config = dict(
    train_examples=48750,
    logit_normal_time=False,
    norm_position='pre',
    head_dim=32,
    fused_qkv=False,
    parallel_block=True,
    num_experts=4,
    expert_mlp_ratio=2,
    positions='rope',
    optimizer='muon',
    max_steps=7000,
    epochs=9.2,
    final_lr_fraction=0.01,
    adamw_weight_decay_other_params=0,
)
Rows from block 8, named by matrix and row number. Rows with one number belong to one attention dimension. Each number is 128 + 32 x the weight over its row's rms, rounded and kept within 0 to 255. All counts start at 0. Numbers have three digits each. After the name is the row's rms in percent of the matrix's.
# v: attention value (model.blocks.8.attn.v.weight, 192x192), inputs 96-191
# proj: attention output (model.blocks.8.attn.proj.weight, 192x192, transposed), outputs 96-191
v.72 097:112085172112115115141117125142130171151123139152120165070137093104097153155148089145085129180076157069085164139077149130103182091119121097174195144054145145171107145150098139158121079123078170103186133080129117136156106096184107154148109138176088059151091144137139130095090106098144078101
proj.72 100:162173116086122106063137143134130129113109104107118163171107175087133108135121161077113083126141119165164124130157067123172171124111087156068098069183128154130162132089115114087165172132153105128121079131116162107129164173131095160109107124111148179086152118106120127119124163175127133144
v.73 094:156124144104102117165195169109085075094144160135171105117099128065179140102152121150179160114117084152181089165165131170097107110142112122182100162129102164096110118119125059111136101115142060115073132118188118104141123089129192114138157065128141100083148143143115198135143174163146144167
proj.73 095:040172090161169104066086098158143102211141147089124124107107136164099086158111168176085141162134138115147155114087110076170170155122153115069158088123166115134094145139200142106135136128156192131154112144084150151123198172155100147104122200134105136109148084161160120174144099104108086127
v.74 104:142136124101116161108187114076105084132134137142116125137095131179140148101101163140179133142095151111171147124114156137122104098111109036169099132061178142103110102111141115120104145102169141070095162139179173086145129140147083105122033058175094149094125153125119092151099145128074195118
proj.74 102:068160131158179071137056118177131142179127125110131137092119122166140113142115118124090114123162090089137139161165128145145130140145142168099139130184100053126158167143135151132115133154067118148129099119109076144196128151182166153160196163136174100202169073150095152101146081116183124119
v.75 087:127179165148157112112167117147159084142131118131101146169158086105152124119143137165095116016105109112113103165140098108138140103120160163120159181121170134114195113163099057179142135147113108084128126092151122186110079099054156058136162084140109136125075081170100155148128109066175067114
proj.75 098:121089092093120136143067159118168132105183216110128089116109141189102113151139122154156125151080155176097149112073159159131119145133143166099099111083065121121078108091135141115095138115158176132111112121092145136149191155164087202117145155125182117163167125078160148094073104132122192145
v.76 107:153032199173130114101117216132156133158117069123141128136038108138177109114088138157093123152102088175141150087117155084100160172139100155168123147148158115175127152111112224155124134148179163136096138090171155084109109077153130137164179118078060151124104164092143153085117099107179114104
proj.76 097:080153088124129159160130041108102135094100138110096184140209146155103146105147110124118099145149116099079101133128098144077104140101176176125183094113119175091157115147072074102152043111080098062128121093068082145127140162123133164100117133167167143130129130123096110145116152153103101151
v.77 110:122098157157152126154117141129141109147160125086124085112122138100126140110143148118127091111192191128146079147123140081113145104147108137147133122151112139007112098145135103150110106115145101107127152131183110133151184092091098188062132183154152092138123138157137131141122202052147120130
proj.77 100:192186085101120098083132127148133136144068162125080139126109119184105124125128125099086150128121095097108149126108076159222170140108154073124102144127144121253148142070142148075122201128116159173107065120111159106111112137137145085172108137117136126102121123131129093136099092174156102107
v.78 104:133159129130170181148142161152123107085086126177151156154109131107080086106129115104121138091127191140159153108180064134165155148117124172113187093157155171121130086145129155133144101151151110078127143140150107163112089119054203095142137195145102129154143107121115179123125139105116149126
proj.78 100:142096119088099059105110110095176102141188158139133115118140130144154121174146148152114124150153118146067118129098179111103128105141170136122128168073095129085105121079093101145132140136122165197136120109118096090089166132165063165158145080152144093143090157109123105151128103122107143139
v.79 097:120168159105207101132099204143138079104165133110140117132130175115125102083143128114119208117113157130134159125161167135136137137154089121123115170108173106164081107162141089155155103090151138131124050131131143169139121149128096121128132126190128121132103109089039118129076160113104128146
proj.79 090:147128137130101135177134103166135163081100127099137150084114098135132161165127149161123115181107089137105119116078122082147130130123084213147141109118103120152128099082131116105100155122129132128069220102111105102109160104086152111135101129112129141135156154167133159130151080142145128115
v.80 094:139168127115134166152146126091133165102067110132109129162135072140069141115127114127144098093148165200125166130116142146177098209181147169140123142166110166100175126116090114129136143121143109106136164146086107176169113115094119169152137129152094151131162089072087156119177178137116174126
proj.80 099:118144147075134126168098139126161098114126174091123125119083156141216070098139170095139162117149134033135113111151159123110179098046074079121134119069139079166055109131187114114119154152099123161148117110163162107104142183128190142134136154171155113096114131162119092152091107104162120123
v.81 105:136095158144164137059163115173116212114178130101063127191088135078142168119132186128090130121113145149154148156128126151143120116167132152132120133085150109154085066188122125083094161140150142117146177131136087104134057096127132105110100190128180108086129145160113143092155145092085087136
proj.81 099:138147125089123139171080181073146072118144167171109125114166155194143131147173097126139118136149091116114137098133131140166154141071102106100153136133079139132127112081143154175146083114116107104072034119122153124094151095108118140114097095098062191169115108103136126140171058158130184095
v.82 101:169156151107093130117135107112119102104136106111140148135123164138097078129134182151092087147102158083156057170132141182128168119135113187155105107158133170134117135154088095132156218135167098111136141167157121164135088158164135139107073123198165035151138119137133140100119094174092128126
proj.82 085:110178100116173103114114163186143153146177166175086111120143113107125151119121099140124186112149120126135193109159138083124093139122127049082159143122099079104155125109155130135080068077124104190154068127141120125121145089072128137111143135061063221140141128088091141139122121126122109157
v.83 099:140136111103115119047118140070141093147078182157150131089105146146104109130102184147095082141103127110168141127114150068091021120132092018095120118130134109163133130147075154162116123142111159136165095142150064102150143152190154167110109126158135117110089144084137101097127103107108134143
proj.83 093:110101134096149141201113139129048128168147070106133185101136091126188149158186101117113115115152134146130133156115119179108157091122124226141116113137132106113157135082112127127134142055133131109101173132127191138058111081097116079117134117084102110125143074179125125140106166143138111130
v.84 094:094113136092134132168150145142118119139114174060135174115092099118127078085161147125120116164078137174143153121132138168120120157108176018148083156088104125144068135120143095134179114147155155173132129146137096117104093135080104112158082115102106090088116121160203111126066118112104130104
proj.84 096:121083071151128117151070078153105091128178082170143054143155185162113129149088122141154195111181089164138139114119157100156118108140127169075113095116118102160179118121104175120083071104085106078133109097153121159126122193175123145062172112154109150104180155097099159117129133150160128143
v.85 103:165129115120195123142109118126118101144060094160149094082161163167166139148159176104138116101170145084183116126072140092121171141080100092123153085133115151094116151082049144135080124229067086123176116152158075139123158114118102133099110144162136126166082141119122130136138097097092156073
proj.85 108:103154118124082067116144127144129118151184127118137135172094113106075098112093088126128176120110140166114124140149096134163101085153115168140145162166138064142158081137146125124154140089144176142133109143111168073125148138186180116112182075123121112103096114139170120174120203161135143192
v.86 104:144142140097163118188115096102076122111130119180164123113137065082170134127085113155028132201164105136130146086148158149161084115093158076121069094094133137133127122147134053072089084108114161084113088122128135152149131105122193134147117133135086076084113125085177152113151137146108147121
proj.86 099:091147134155160118154126118127106154141129146106121127064121180166152105094186144106221037062077168137116154144106121109082126179131057135122141128179105092117151156079095175146138135150075138149142160145144111087128105223104086123122151154133144144164141123122070146137101144112170128146
v.87 113:102165184109132097126142151097130101081134108149095129098198183117166108159038139111085157112159027133087118149124106152154099149088129160159108141102152161169088082196130117079165115133108144098146163182081169119089122169154094141186096086130092113135179153166080124209102135141149079098
proj.87 105:156135094146126113124161104176158189160120143078175149155088102137117130116182112147154128158084183141152170143154125107089164109168107149156137134184174083122169158043126101144083103072113126127107089123195112165136137101084153066083128150138140156082100078089133102028200095093108160168
v.88 096:054162129104176126118079082158142100138113141159104105145095087082169104096128123100125145127152085146134152168096139117123071144156111072148131125173151122127117130163123101128117093130127105161101128132158172109092099094148153114184141163134115124126132134080117157096120123158095188123
proj.88 084:124086126133121093168113156093127120156127113102140172112093194202132106152174118127142078165127138127124182012112096105138158109070153181103144121093122102104171104125120159116086097108123157094132130187115117095095124125114113129108142111146143121137138098123122073178129116065178095145
v.89 104:122116116179106162120112149130128123174131140135077158148108129106127075103183175132085181157145146119180146129120148168108045183172177113183096177144131150091125138115114100141108205095182072139132200137146139092142155184197099111106106142111131126138151175112128105073084063135164155116
proj.89 092:109117158048162096131126133078102079037142120118226119117096105184143123131077158150191094129092125114121137078134158082107195084073085162080134104103073120135137124121132213099077083133063142131156090098076155128101110078079182151126155113142103146123140120111106113145139118120146108160
v.90 101:151128135119119112123069123180114156098135104131164111054171142041132126123188122128054140119090088085097120141103176194102147151133140169135101087151115088062098183103149186102093163166103171148104143131177146141145156155157167170118119117136129121113089134130140097185156134142157106154
proj.90 091:071118120133164149138156117088151122112087138129141163200124096147099111149073175162160123133138107143167123150172093102109108136157090094106108130133156146139157119158124094138134103139108116100166109137101144138134111119155108145170137117100111129102113114127133140107079132136131126103
v.91 101:144174125177120123137160158135150051118116032107139113177167135158096156120170100143180131173131113156177092091100112184142104150089104122173145169103066112091101087138112107148138130087141137127109142153126134165102140104085133109127181089063132097140218096112139133141126091113089116116
proj.91 098:104158079091109124096142180146114156159151191135085104097086124161128070118110156132088164110138140131083155168120104074143111168149130122096124111113143148166133148108137121138092115073092075111145136084147116149148163172160122122134114161208137074107081124145127113141100098131140122111
v.92 104:127120106165134139129135125105110127120141176106110202150181169115218138081082172152124134144169166192088148146103131139080102102135134087046080109197132177160063124094122127152115109122121142158107114117161174117073124157121146152146109143178093131127119121142200069130112183100219173161
proj.92 100:128123154140106115126106130119125168137125108175128070090103142096064141121172058159157128098126092083159146091114130105122140156115157143207138130033134099111157179155132114138137147161153112100158145122134100131143102095148140104123119133061098121155149134118093128127121062106106102075
v.93 100:100142102137130144146105149168143137127077118129128164148089076091131081123159127117095147125141122114158105113104113164106122145138070141141116158067153095131096187095168133137074126099181164122077105096227160130113053139185152144214199107173111129153171125109099119130121112190095092121
proj.93 094:128126201128132107102147145087149109085164136149081114115149138163118164086091135133111130129145129109093125108111072055174165102127140107143136101119105117121145110155090113107154129176069106186154216198084110140113154132132094057094116152127146100060121119071155148148114142064142142127
v.94 103:135075138080171154058078157157096102145180121137171164175060127178143130118147110129153086114141117101208194135106160143108095135145166134120124128154134132050176106087112174155134167085063085163142090131094118126121123154099137107143124166122101131132116163188091174117170096110124159130
proj.94 096:104138141158093068163144084059141146122099117159142112137125118096106169185124167161090137121120146133045079153145130120144156091131106108130124107082102136127129177140080088140103082165157196065141140105196109151144112148145103148117135092074141147193094118157135088131137144084146122148
v.95 108:106165114131108093126131196240093088136138056137060190152140123157131124146177058108173123135143146127079155109125107133162154112143143171140153142182148140094086112161130140155163101057130127113142098114170091111127061134129135051138179161141160171106127125144122135124188099123065169152
proj.95 110:145155094168123157107146119000169144150089142136144071121106133052077114109100171164120108152101113175125118142079110157083135157085077098081114158067122148141167119148127131122149181136132081136109133135134142104120184093087106169097037146124097131153111113151152136120104079156143092086
v.96 114:146138134101122133143104089129120143120190182089119115119164149080119161117109118150160161101127126156100096121110112108088116130164132203203100159108078106178084118152123177109107096161069146149123102109078096087097130184175131119100150091118124100113109148114126119126089120171099165113
proj.96 119:124153183114125135116138090109103069121072113136130121095098143133126149134135130097149084174098127058114152200119122099198139148119129063075146113123095119122182190083113125132169120122141117106134157117136132111136093122136126089170133152210130203156109164133125127197121141131088152135
v.97 103:104134144078141125085117110137129148119096112144121145106135118109142117109120132145072105195078147166150099131074053145125089112139173128125092178156147113114112149107162156163121147120137129105156153088140088165093140158154072130166120147161119098169167191078110095102137158153117096106
proj.97 108:147140143210131114155107114126105109121108091141123118121134184134178164134135164120157199069086095118114162140145112116115103172132080128131140069138072108132134157123112114120110165114155152147069156107172142131124130173146119130110089141098108158131130098206133148147092045090117141120
v.98 116:114116125074157113165138208129132157170107125146153143175131135109123162140126138138142122152181146120107144148099171112176152198088143143090115159135085109177090110096162125166129209141129159129114146143065111156141147116150118216163064103195110114123125175105140110137079109079191130062
proj.98 123:144183116187130153074101097134099092112130154097101153196172107139174156144139137158092173125103139158164161114122088158113140119129178100138121136151171222075187149098104179096169029156138125068105133121152125126127089185105177126141132207115156098112145150150145138128146158111059155189
v.99 104:132176165103170130114209121090097109167140106084105105142092098147055179136154188105184093110138123163143101115182154145104095111083119069131102111172116107166109138194139104171061126072138130184113109082080144150118152152100144139167122105113151089131155158159136085132085136119205058140
proj.99 112:124131097119116146102151099164181153159143135192154135116182101165138090125125135169084122140134163029127077181131111100137095181131141183146153127146141112121150118106145147123125104161140093138155179161197132078165107103152124184069144140116112144012126116107124102093149155116077152172
v.100 093:070087130175079117145174158164121120173153110115099080148107121123132151128141178102164077174134146104117122119109219117106149181132085137146185123132092186085105172142129127123149145185139167123146135110110085130174134214115199077138143132102073113116130086125157106143175177146121124115
proj.100 108:160119160181122089129046095126151098093096197152128144115200126133095164145065144122162125126173126120123176119115070087116112127135153087162103097143140130152133101117102171117147084131125100138075112161137158160118137109130069105177126107180142107083149158113139110126142068131161138152
v.101 107:110120136111175147085141099142047118159180167133149127138100148157133175149105170078083132142090144184084105124145090079130130124058174098111060121117144125148111144151180149134084100187113129107138154091078027128171098107058113056150098124144112125140128129139135092047097140176141110145
proj.101 122:090177160130131119126117162088149107118070123165099103128159110130078152088059125141145198164173130108191144073126141183107139104125147135162173177166076153086109138135139040148143142122142080103100132151165149114085162118171180128096085116046138121096042097159102135144083130091107129102
v.102 111:151120154134075122089177051150145144135095171111134090124138157182131180165172084078114111074105109081131140127078161085138111133131069162163165126173134130199096115132132122112130105123086096152178148117122131154109105123171122125147141122114164159114122102148111078163208150138156125066
proj.102 120:105108097122185186107076180128071107092174085152177116108159118145094120088083099134139120142182117115104108121141148102092160095156157131102058177144127158117097137110086130146101181126143138157112147142127144125172102081087107107078194137187174112174124122139147140081161105098118165125
v.103 114:120142135116125135094116120163151112162091131104159161115118112139084175132143169078133128086125150132159124091135104178130124139092114124187108144133140148172123104089143160116152140099149090149225138130114112139067097176185134127105123161129139153143134117115126144159176062149163140093
proj.103 119:173145061177157164134177106106079158154148134122131147185146104160116089087119091164153108145157132139119107129118158088141143123133134104103117143151205177112048192136128079122107159149104165145131103153110146125154153093116100142149130145150118095154130144158140172113101143126074095114
v.104 113:173109132138124146147103171123169164153158144087122108176133126106079190111159112114130111132161105140129147126143133125102145145120107112166108149142139128097115173109119141190093181150129095116202127140084127148040151119155129147095198123088111173126177151113088115104071116135160174095
proj.104 119:135169088114193102217168094113115078146137124134115140131068115122162125177073188164158125088084113143101108148113118137120061167157182170105094137139099098181149135155075137163127103157105146178089125175138097056182154188160053141142113121111172134111092086146112083152138115119132126126
v.105 110:200094110135164084101136147116125114111098112127160114154056152130062075162113108084147102144166149066187091157110158117106203112121114120086117113148103164138138118148099191106152135134157128182119080094112138157061164135127142137085169105100176163152163125108112183082074106151109093148
proj.105 110:112157172173099151146066170113138088153176111070183140136144121170156143178142128172147128124120151092103175162165091119102092160095129184159130164130161169102149101126139108155109176153124104052131149153160112089224105171160105105214114142117121097051143145115119094178133126093159103149
v.106 113:130096074110149075118124166132123123186155146135135124115133145100116118123149103123161115124193172117084181104169085058097158222137130116116129206150122196172170110160154101085125133109167169147164102093124103104142112156153164127110087110142112090110102135055105122148134103150143070103
proj.106 125:151127091158093130078120106115135150100111090071190166172081104156120124163119130146082120138108125133145110165113216138135081108107161128083135110105161082127133097140094126158148105155112117128101140157142145188082124139103145097200144192176079122096108158161202178142142114136120131161
v.107 110:146130124122109155123092132132121108113126135125139108163110128130121160123128195173130095118089159144152136128137145113156092091169128152099124104129153128135092115092123144118093119169050146144118122158146141105103070134159212121160097056148075196154098105174139105136175096138089082098
proj.107 119:169124123112126138139178125127149153169085129176091166112123119032117095132087151057149152145168096137131149086122124080160194188143104163164161156142145125119145125152161143072148132100137117157134128178126096184184158110081031108111107149114159139192167108109157099142112155143103113140
v.108 113:123128107106136123123099123126169128150078133098134101110133106203124146132181174134151151128105156164157121133138103135212131136137180111138161146112189130109151173133088152165135194130138072065092101180137095162177139122164083087113109100125126094181168144100060207164128109143128104163
proj.108 123:131074150132132186118089081059107114133098131174119157161122147094148129175119129119124119114113137125101149116156114157098144166103101122152150063099108102119171103112149065098094128122208204168169111107173166112129113122099130167142107136078175159131130145161100075122149084117126116095
v.109 111:101091211131108177097083172100160171117180163124093130134109147141136147123168143149132177121119139127115125131123073141132089104139184167124088156117104132154098139171125156092136138107146140123143136165191131144159107137091144093184074138142135068178109122141038046105109108026124086161
proj.109 119:121173095113173080117187098120114060103060129092124113118107100084156116127123140097107164099132121147130145169120115163131137113185113145130168125085169106085160140135090123130109124119119086136102146108117068115088158136139070081067172092073147184137175143087168159122116162166108133104
v.110 119:105137083111109107149119108163106155123110054127177103078224118136124113117142212161117103077102133163159119109101105170115119156117092151090165141156146157150120140136143125129110144044166051124102138167114110155141097156162151151158179127130134147130094144147131086143119101162114114142
proj.110 117:161109165190175138131122165137120106115126083095089138201105146114120111206152073104104140126184149103145136134127068100141104142119216088086101134154183102124112211136152137140124120166130098115209084073115126102145100150107071134119128149128172157170129100176093161076139185167151188109
v.111 098:128140093169113123108142155136104098160118136083177081147152109160134146147147082171146164170172050072147127116201117172150080107143109084130105117130159151089126119147141110106118117121070117124099152133156135141145071129145128151095105067156104141098130124158084144111084084133096111142
proj.111 108:116122171072141089106090134120173125091171141089066137122158108124147123157136139099125153091116163096104139135114103112124142056089155123137084112142106132054168095181114106181138117083159047154143082131104154144152080125145071077117161110093135184089123110129125076069182137128187101094
v.112 121:131106101167119094060156112142123123172119166120118124149162093148133108173109127178132156146173124129074135072127084112168122143064181101091153124130146126132087122112092121096194145069068158119106157094091138112144128202100145122079144131107141137084106167099077068133135036091154144097
proj.112 127:145157125107112152107087152130169132152117130169079122120132150122138180094126110110098110103122177099157147129130117101152179067149131110175111102131111139142189072150100086152149124149150090146103126183121126095056123062164086134146097134121193146129152080153184187135072219167114082151
v.113 109:093136097169155105145121047161087119112085123173141071178134173114084120139152174111179086137138177095120088086163080099158157132151137156115083119145148129075120086086110152092174109086165098146148130109126089117161138110155186089082088083135108111154183100087115101139183116103131141134
proj.113 112:160114117104155105175109161128200133150118102073133194117138129125121160119139068122069097161172078148135177098179140166141139122091147083162133101158095149148107117140134085133155101088117165073088121119098147173117105159143116201135153149098137157150076122201123087122097165168118114155
v.114 104:154116105107188141103111199105089124100065101114152156084119142135115133148099121172150116158123179143091137093142125093125156180114107133107158138124110048187156148183110163128090141175079113116143107108020158125108150098179134155106104127173100188094107122099206099142151153156131153132
proj.114 106:125099133130087133123154091148166126198124137114096152169159143150136132103123164124124161096155104073099115075109155121174109113091147082139130177150126130154125085155218133106104145168148117157182104147173134174182132121122210156142126138134144146124108175172103162147120130119096122161
v.115 105:119157112156132125181098051161035148132136107165183129064102135178127148170091107057120089165115121115157078164122121099116143147142141151106145128130055063153066115107119134151198102170111107160115135127116126131162114154084065115122113121152107198096104126116189118114145185196166099118
proj.115 117:105131103160118123160165178149188118129166144090114140126174114102095167122123115145149142156092108107126188103121167138168186084055172145130142148127082132108150206103112110083077136132133125103133140131086113179110126147158119062096083170069155069182163122125118165132127094118117174138
v.116 114:147098164114122178139120106142072120149120133142156186110104157075152108112159114086051186144176116091187132111125126193135109208114143135132090190158144104115124139144129142097117140118107142107162181028164108118130107094160132089090147139149140118174138219087082141113135190120201106114
proj.116 117:104187135182119098136158126137143158168143147092102112104147129113163120078138094131136067060136169108125054191161181134125127067116156124118099068067135112149064136102119119150104164122129061065143092144106117140128100106135099125156162126121181096111109120139173082153120093143099166151
v.117 112:143122140133121120117148135115214156171101118146140154142184082140159100124099090171120127151127166066139128085069126132121077131137105103099145122121157119103173151129103114174153115105135085116124140081150154142082185177127186086136156138153133131151124107096140098140148156070088075080
proj.117 114:149165109119203096121077112155115147067156160103179125049068149166124159182146190165122083106106106182106099148128118159089146127137116111159093068083110115106063110136169175126113159127126182179143112117137142102127144094156115175096097113132118102080114057102115229087190121167094120168
v.118 109:131099125147153108122125081115098146164134120095134106142126116128163139158084104111180071104165173166143092115077123135091174142117149075124223133113157117121144122150104133157113108114132152182115151111104123106066050101137126081117165137123091126138120130131130161110146083107127130153
proj.118 106:131141163123099124146044216150086116153113183156178160112081140139150120140108148100089141129158119098112166129154144159130105123130095180148107060159128166124089121097072123087112134151102140083163115162151102054157189138108110175201136107108182072102150176077104152135119158134166104127
v.119 111:146189135130093124131091094122075137067123118112088187151121176103148088145121150140129100140089148135153092208150139128128100084128109168139123098155023119131148113119119116128171103124199145143155154142111109112157140141088082082102152177135161124110103199208090182161125134077101151144
proj.119 115:104085124125109134130118115142176140168127148111136127134128098111120174061157115135195114176130136134100155111126101142133158149136162093069158096138166164169148181091104158121159169123150188126049157108107091142143101128168190167112117142163107094140182170102103118163084121186123157077
v.120 107:166142160113119135170090122109166132104103156097138128079183161166125101146061102065087093119152128129065060040157149073098156172098090161082105089148156119168168134122060159104132089125134086147117130138179156122185085149148161137152098117143116166089142149113105134168187115107086129092
proj.120 119:072120097152136098071108086139138113119134129135103131157187140078055116178200129139084108160118072140131132163108129179128150115114122096153192185114077134211129056128220106110122133108091170118157101136094112100056170146106099082110170147129121097116147128139161152125144135159131125162
v.121 109:054124146158138077117130080148151156152207178127148123135129195122152142168142119168129125119141118139162158120163140113162059097134139125056132172140139147149164071215134128144178129135145100145108115089127156098182135167141123146136165177085109141158174116137184115136186112118107194116
proj.121 115:169148081141130164079106158161072108121098111151110176098140112127116095074131114088183157084112128103143158101129132097147146152169148142178162074177181116107100145079125131135121133130092118146088172167100113229126126135108149110146136096189160107078096120090115161168066145150122092186
v.122 116:081140107105121122093128157142111143137150083146102121155063101083099135154119066182154181171142170147130125141133117104128150155136131188118148152146129077075064172129129149144130117152092140111119153084119101114142151128070107113175124153114112131101069141174131045124109219069172079077
proj.122 122:201111143155111137170102182196115137142077132144143141086198148125177091062111183150097166120107084121110138096114128143120158080089175085130134141140066157160148136126148132165153121087173083093099095150144086110126091105180135136072100112125136064151190140166131139133187080100142144123
v.123 108:212084144153164142086117174124147198128113177156087149132103139127141076095109173085141149104092152063139123122086091185145133122173147086077110071126119105124156130150073132094148164104091100162114125132161155135137178132137104085141133179073111107160093099125080136158150177137200170178
proj.123 116:078213063098116092116100121125051096152159069118180107094132092126124126125174097164150093152177121149162110106156133100091125149094075178106167130086149138198140172082163128100108142111147124104123172109128072128107129137080129178121078067202108157150139111130164100096104154108099148071
v.124 109:149208102156069118093139143116130142131085176100109158126115126160151193159111080135172101098142128113132111134121126101183073143173150186212114137127080159133122180144159112151112093154077179114130142081125146057145142084094134135160104143172120174093177115115095104104156168163097145118
proj.124 119:096073126125166139154118135166141143110107152140136074140154104110149103178090204147097206166128069118075162143135135116141107081121151077094213107162114169135149117150075186133091119029155127144113114167058087165111110114129165151037112113146114104172103101155078148149110153134146086128
v.125 121:117066107111111152158128132131193134099099171151092140139141116135154110129091164117106169091133222119125070152118019127188147042169143138129103180105103186165110107084180110082131112149091084137144175082156126135089063186105117145120151066135116074141154146141119086082150095125133107083
proj.125 131:152200104207209080140174083094124156154131077093121128113152153137127151091155099128092067172160067079064132156125132119121102231108105085077111081139121123122131102099153094127176118117181177105127136136160161112154148112141109124105162153118143167153093148154153151172084188135150099087
v.126 115:123146063129134119177143131131107084107168098136096036120134116159116163116127132044123107110162219195092190129123090163140180124108095126138127147130059127094132110124155131167133174135163112106153110077116176126110111116143107111018121124160115090106174136080118100185032126169141151068
proj.126 116:109127102130115166114142154121168132129086140155155190143180133107159118112153111211114147126135105087131071133153147066071119044078173137082125122191139110140106137062140094127129096111110189138138129162130108129133114183128117135152143106132163189121077102133095176130124097124108119157
v.127 118:165092217125089180137130159187068158125124131148046054158152157153124162146072120146125122142120104052199110121077147162122099104119081073089091096133130104105121115089153073173119148105131141072143085171130098132164150165145110108131146164165083151152149144109128188095165120136169131115
proj.127 122:076145083115188146093087098060095087152169129133153107097145132112176090152103147183119090157121106174122180147114055149157124158116100122111188160108142097141115186146080164095100139130140127129109170061091133110100056047162162081135125086104185075104086081120133112111151151122131137111
v.128 114:139101118121137128146085095145190115132137125113163130113140100155085135047149132127122130070138163136069103159099135079172161118121126214118143083132155106115138112115111137058098115119113125207125069092153118091159139106087159142158168168139098085114119136068161081115095111119174068141
proj.128 110:085128162146138140155123130127072088153113122151113121124116157150139156128128130170106116150107133125189182102139141120085101117149137124119093112105120110130131142092106168170180122135108123079150104143086100198149141098122135174093086087133151173175153074170059161133153084101090136142
v.129 103:134153123151136076165124118094087158089107144115135082136168093104188082133141060081112137095184127101193154183164105071138133115144156136122121165136125174160144070057123145175118096049113091120152191140151123131167185084099134104080164122103182099171127108118105192173113114109146078158
proj.129 101:120087143141139175106152072133155115135147146196152137090110199163077181155130141104182133104069145143067106021106154153117129182131127144122143136139139094131100159192120158101101078148102147122090072058095170119119087165120127138100087099146096188107086152154113086112127188086122138118
v.130 109:137145123121100135099114125188075153109145171124197104125140078090061127133143131141115175145137131121135139139070157056124103132174094076109031152107135164117116152151141143137081181117082128156159125116126134118131138111132152104135155150116150158119177149133159127089101141161136168104
proj.130 106:150152119140141079160159128113178108143090113136106159156088112166152127168130067087114094145115141121159087159140068215173201130073145142113192125114112145138099055107129096131208102125188162138166114105151109129128117142144181164142116108176082125155171116152100104122126116127101081174
v.131 103:142121076096211130121108085153169120203146140151153174098146164160107138116109096160102134134125076103131103059133148110118189069086114130123129169115127170113163080154188145089105089176147080106123122128148129107099135114125085127100153139119114163176157181103139163067109113140079103161
proj.131 100:115137157118115141081127200107141175108124118110101108116124100090130110162134108066111077172163119121188142209105039116120111126174169097075125082136151120145166198163071107151163143117117138175160114146110154185133154101147173121127086158169161088145105072118130106136193148096104137097
v.132 098:164178120194139120118122111103152117142168133143152124104140124112168110132131179107152131101146151168148160119147153152162158100104167063159178109134198114144152134097119132147120146119196154198087086146110122103086121178168118160091145136073115193157118115130165145069133164102148076101
proj.132 102:068068111084091120093204169136133171101090169129121103109157172113125128154155108193146126163133092087056141138179097139120119135198193129126074135150077110129109096136148139104151130147098110039149167105148126130167105109096136072176150104143191149057158160115114082196123145123101131135
v.133 108:133138164145152147119126125105103107213085140165109141140123134149162111124135138148137106165178109031111129183102127175117113120123081046091151156132039077153162137126062163101117099126095102131146098170144139083133154171152128138108114136120101126163206193079181106104131178130141205132
proj.133 107:151130096122136157083137125118184164034152173097158115097148114103069130156139165091128126112079136144146155060152174121153158119134157131168109142143143176120076101116157153172122182155126136115108116058122145084135163126121125161122140147159142160121073129119102103129113099145148066105
v.134 102:173143159183113150143151123083162129160122143105108106128116083121135132130158104154117060072134103169135046132117177114117088159099213129106119186171117146107134105139105113137172082124154145130167117110088112125113117104126098121149146110109049101141062111099120131128116109098156115116
proj.134 111:121148108094111069171101179152125096087086116178085143069150144181121122105081192132095128144131118148125147143202108121150163128165076077129173113077133079116096136140150140101092146125125094093129137162163129123147147172112151097118145140183137138088167142158116114127144178185133137142
v.135 107:144130087175100126145066179174148141142160130128153129101110134148080188130104154136153142115135069085164109105118147134113047161120135111192217087128095151144099160090133163092121147072127119157121106151080101178112083133166071144100094122176070093116139140169136112164157176138140177109
proj.135 108:124151185125113125099186093106115126130118119166098122126148114133146086118192116114121169161142182212115126142089124152139162102123125151089031171130157136139098076148137112184122084138112133113129100105194104124128169117081131098171131118065163156114139150151154099100086066087215083110
v.136 095:124142112146172089154097140126116094132079142155122117077189153119163106153124160119132185164158147157083156113087195057119063169133186185135122113097141138161101114180140141144085094121148160120100151075119078128118142160158124110141094142146193134154176120113154146187111159155130114151
proj.136 089:118158158145110118196146078141156105156151163115131119151079120099100124109142097162106106160108092130119085089084085202140105132145092088079079123125114063092081129118092115099161145180160125094120084147075221128152155123086093143135120105078075151090110145175131115145102121132143128110
v.137 095:133122132094147098145100086190113158117123093086139136202091127185196180113132145100091114179167141130082105147111116097094158072165117122070092096172191124153139132091166204166146097125144199174127125160183122089125130107146135170070097120148090163146094147161084167166141135083153080112
proj.137 105:112159103085123164106144112136169080166103150149141107094115071139075107146117141121141132086102126097122142130073114139152128162098144123178133166080106125075083137181109105151115143100082079083110137120114142145141162169119118107143124161155139100091140089182089113101114141109119173102
v.138 104:097120114134070069088170094183120155111177154155087061106214144110105206132137147122137114148116138098116123142095155092141152105082095128105171128184084078154062154106098109133098131119127100176219148175109160152128078147088125103160134172163162078096124119205085092155073144132135083142
proj.138 104:133172134099155124155102112132114118089183117066097188169110160205126115124085114097126090118149103153105142172157133176103108127165156155050106126074135185107135130185178142108153099096127122088069113063128105093189222110136127135150132060099048181146148122137162159114125092138081097144
v.139 123:124092109155108159159154141145094132081126060121087075090118097128159109150146144167151139209120134143161112189132154140120099138154148134125092151097133065138146143128189168110140113115135110090148134132145077098240095155183099138136107101110085138142199174088052163163113086155114117129
proj.139 108:130167163073150109103139126129177149097169201142128135116148120105073168082128058126120126118120093090103135110142172172104093136133107090118145115133164140132115118148117107148132151195154170139084115145121210110048135070087125103112168134167139102084085110126171065116176140142095133111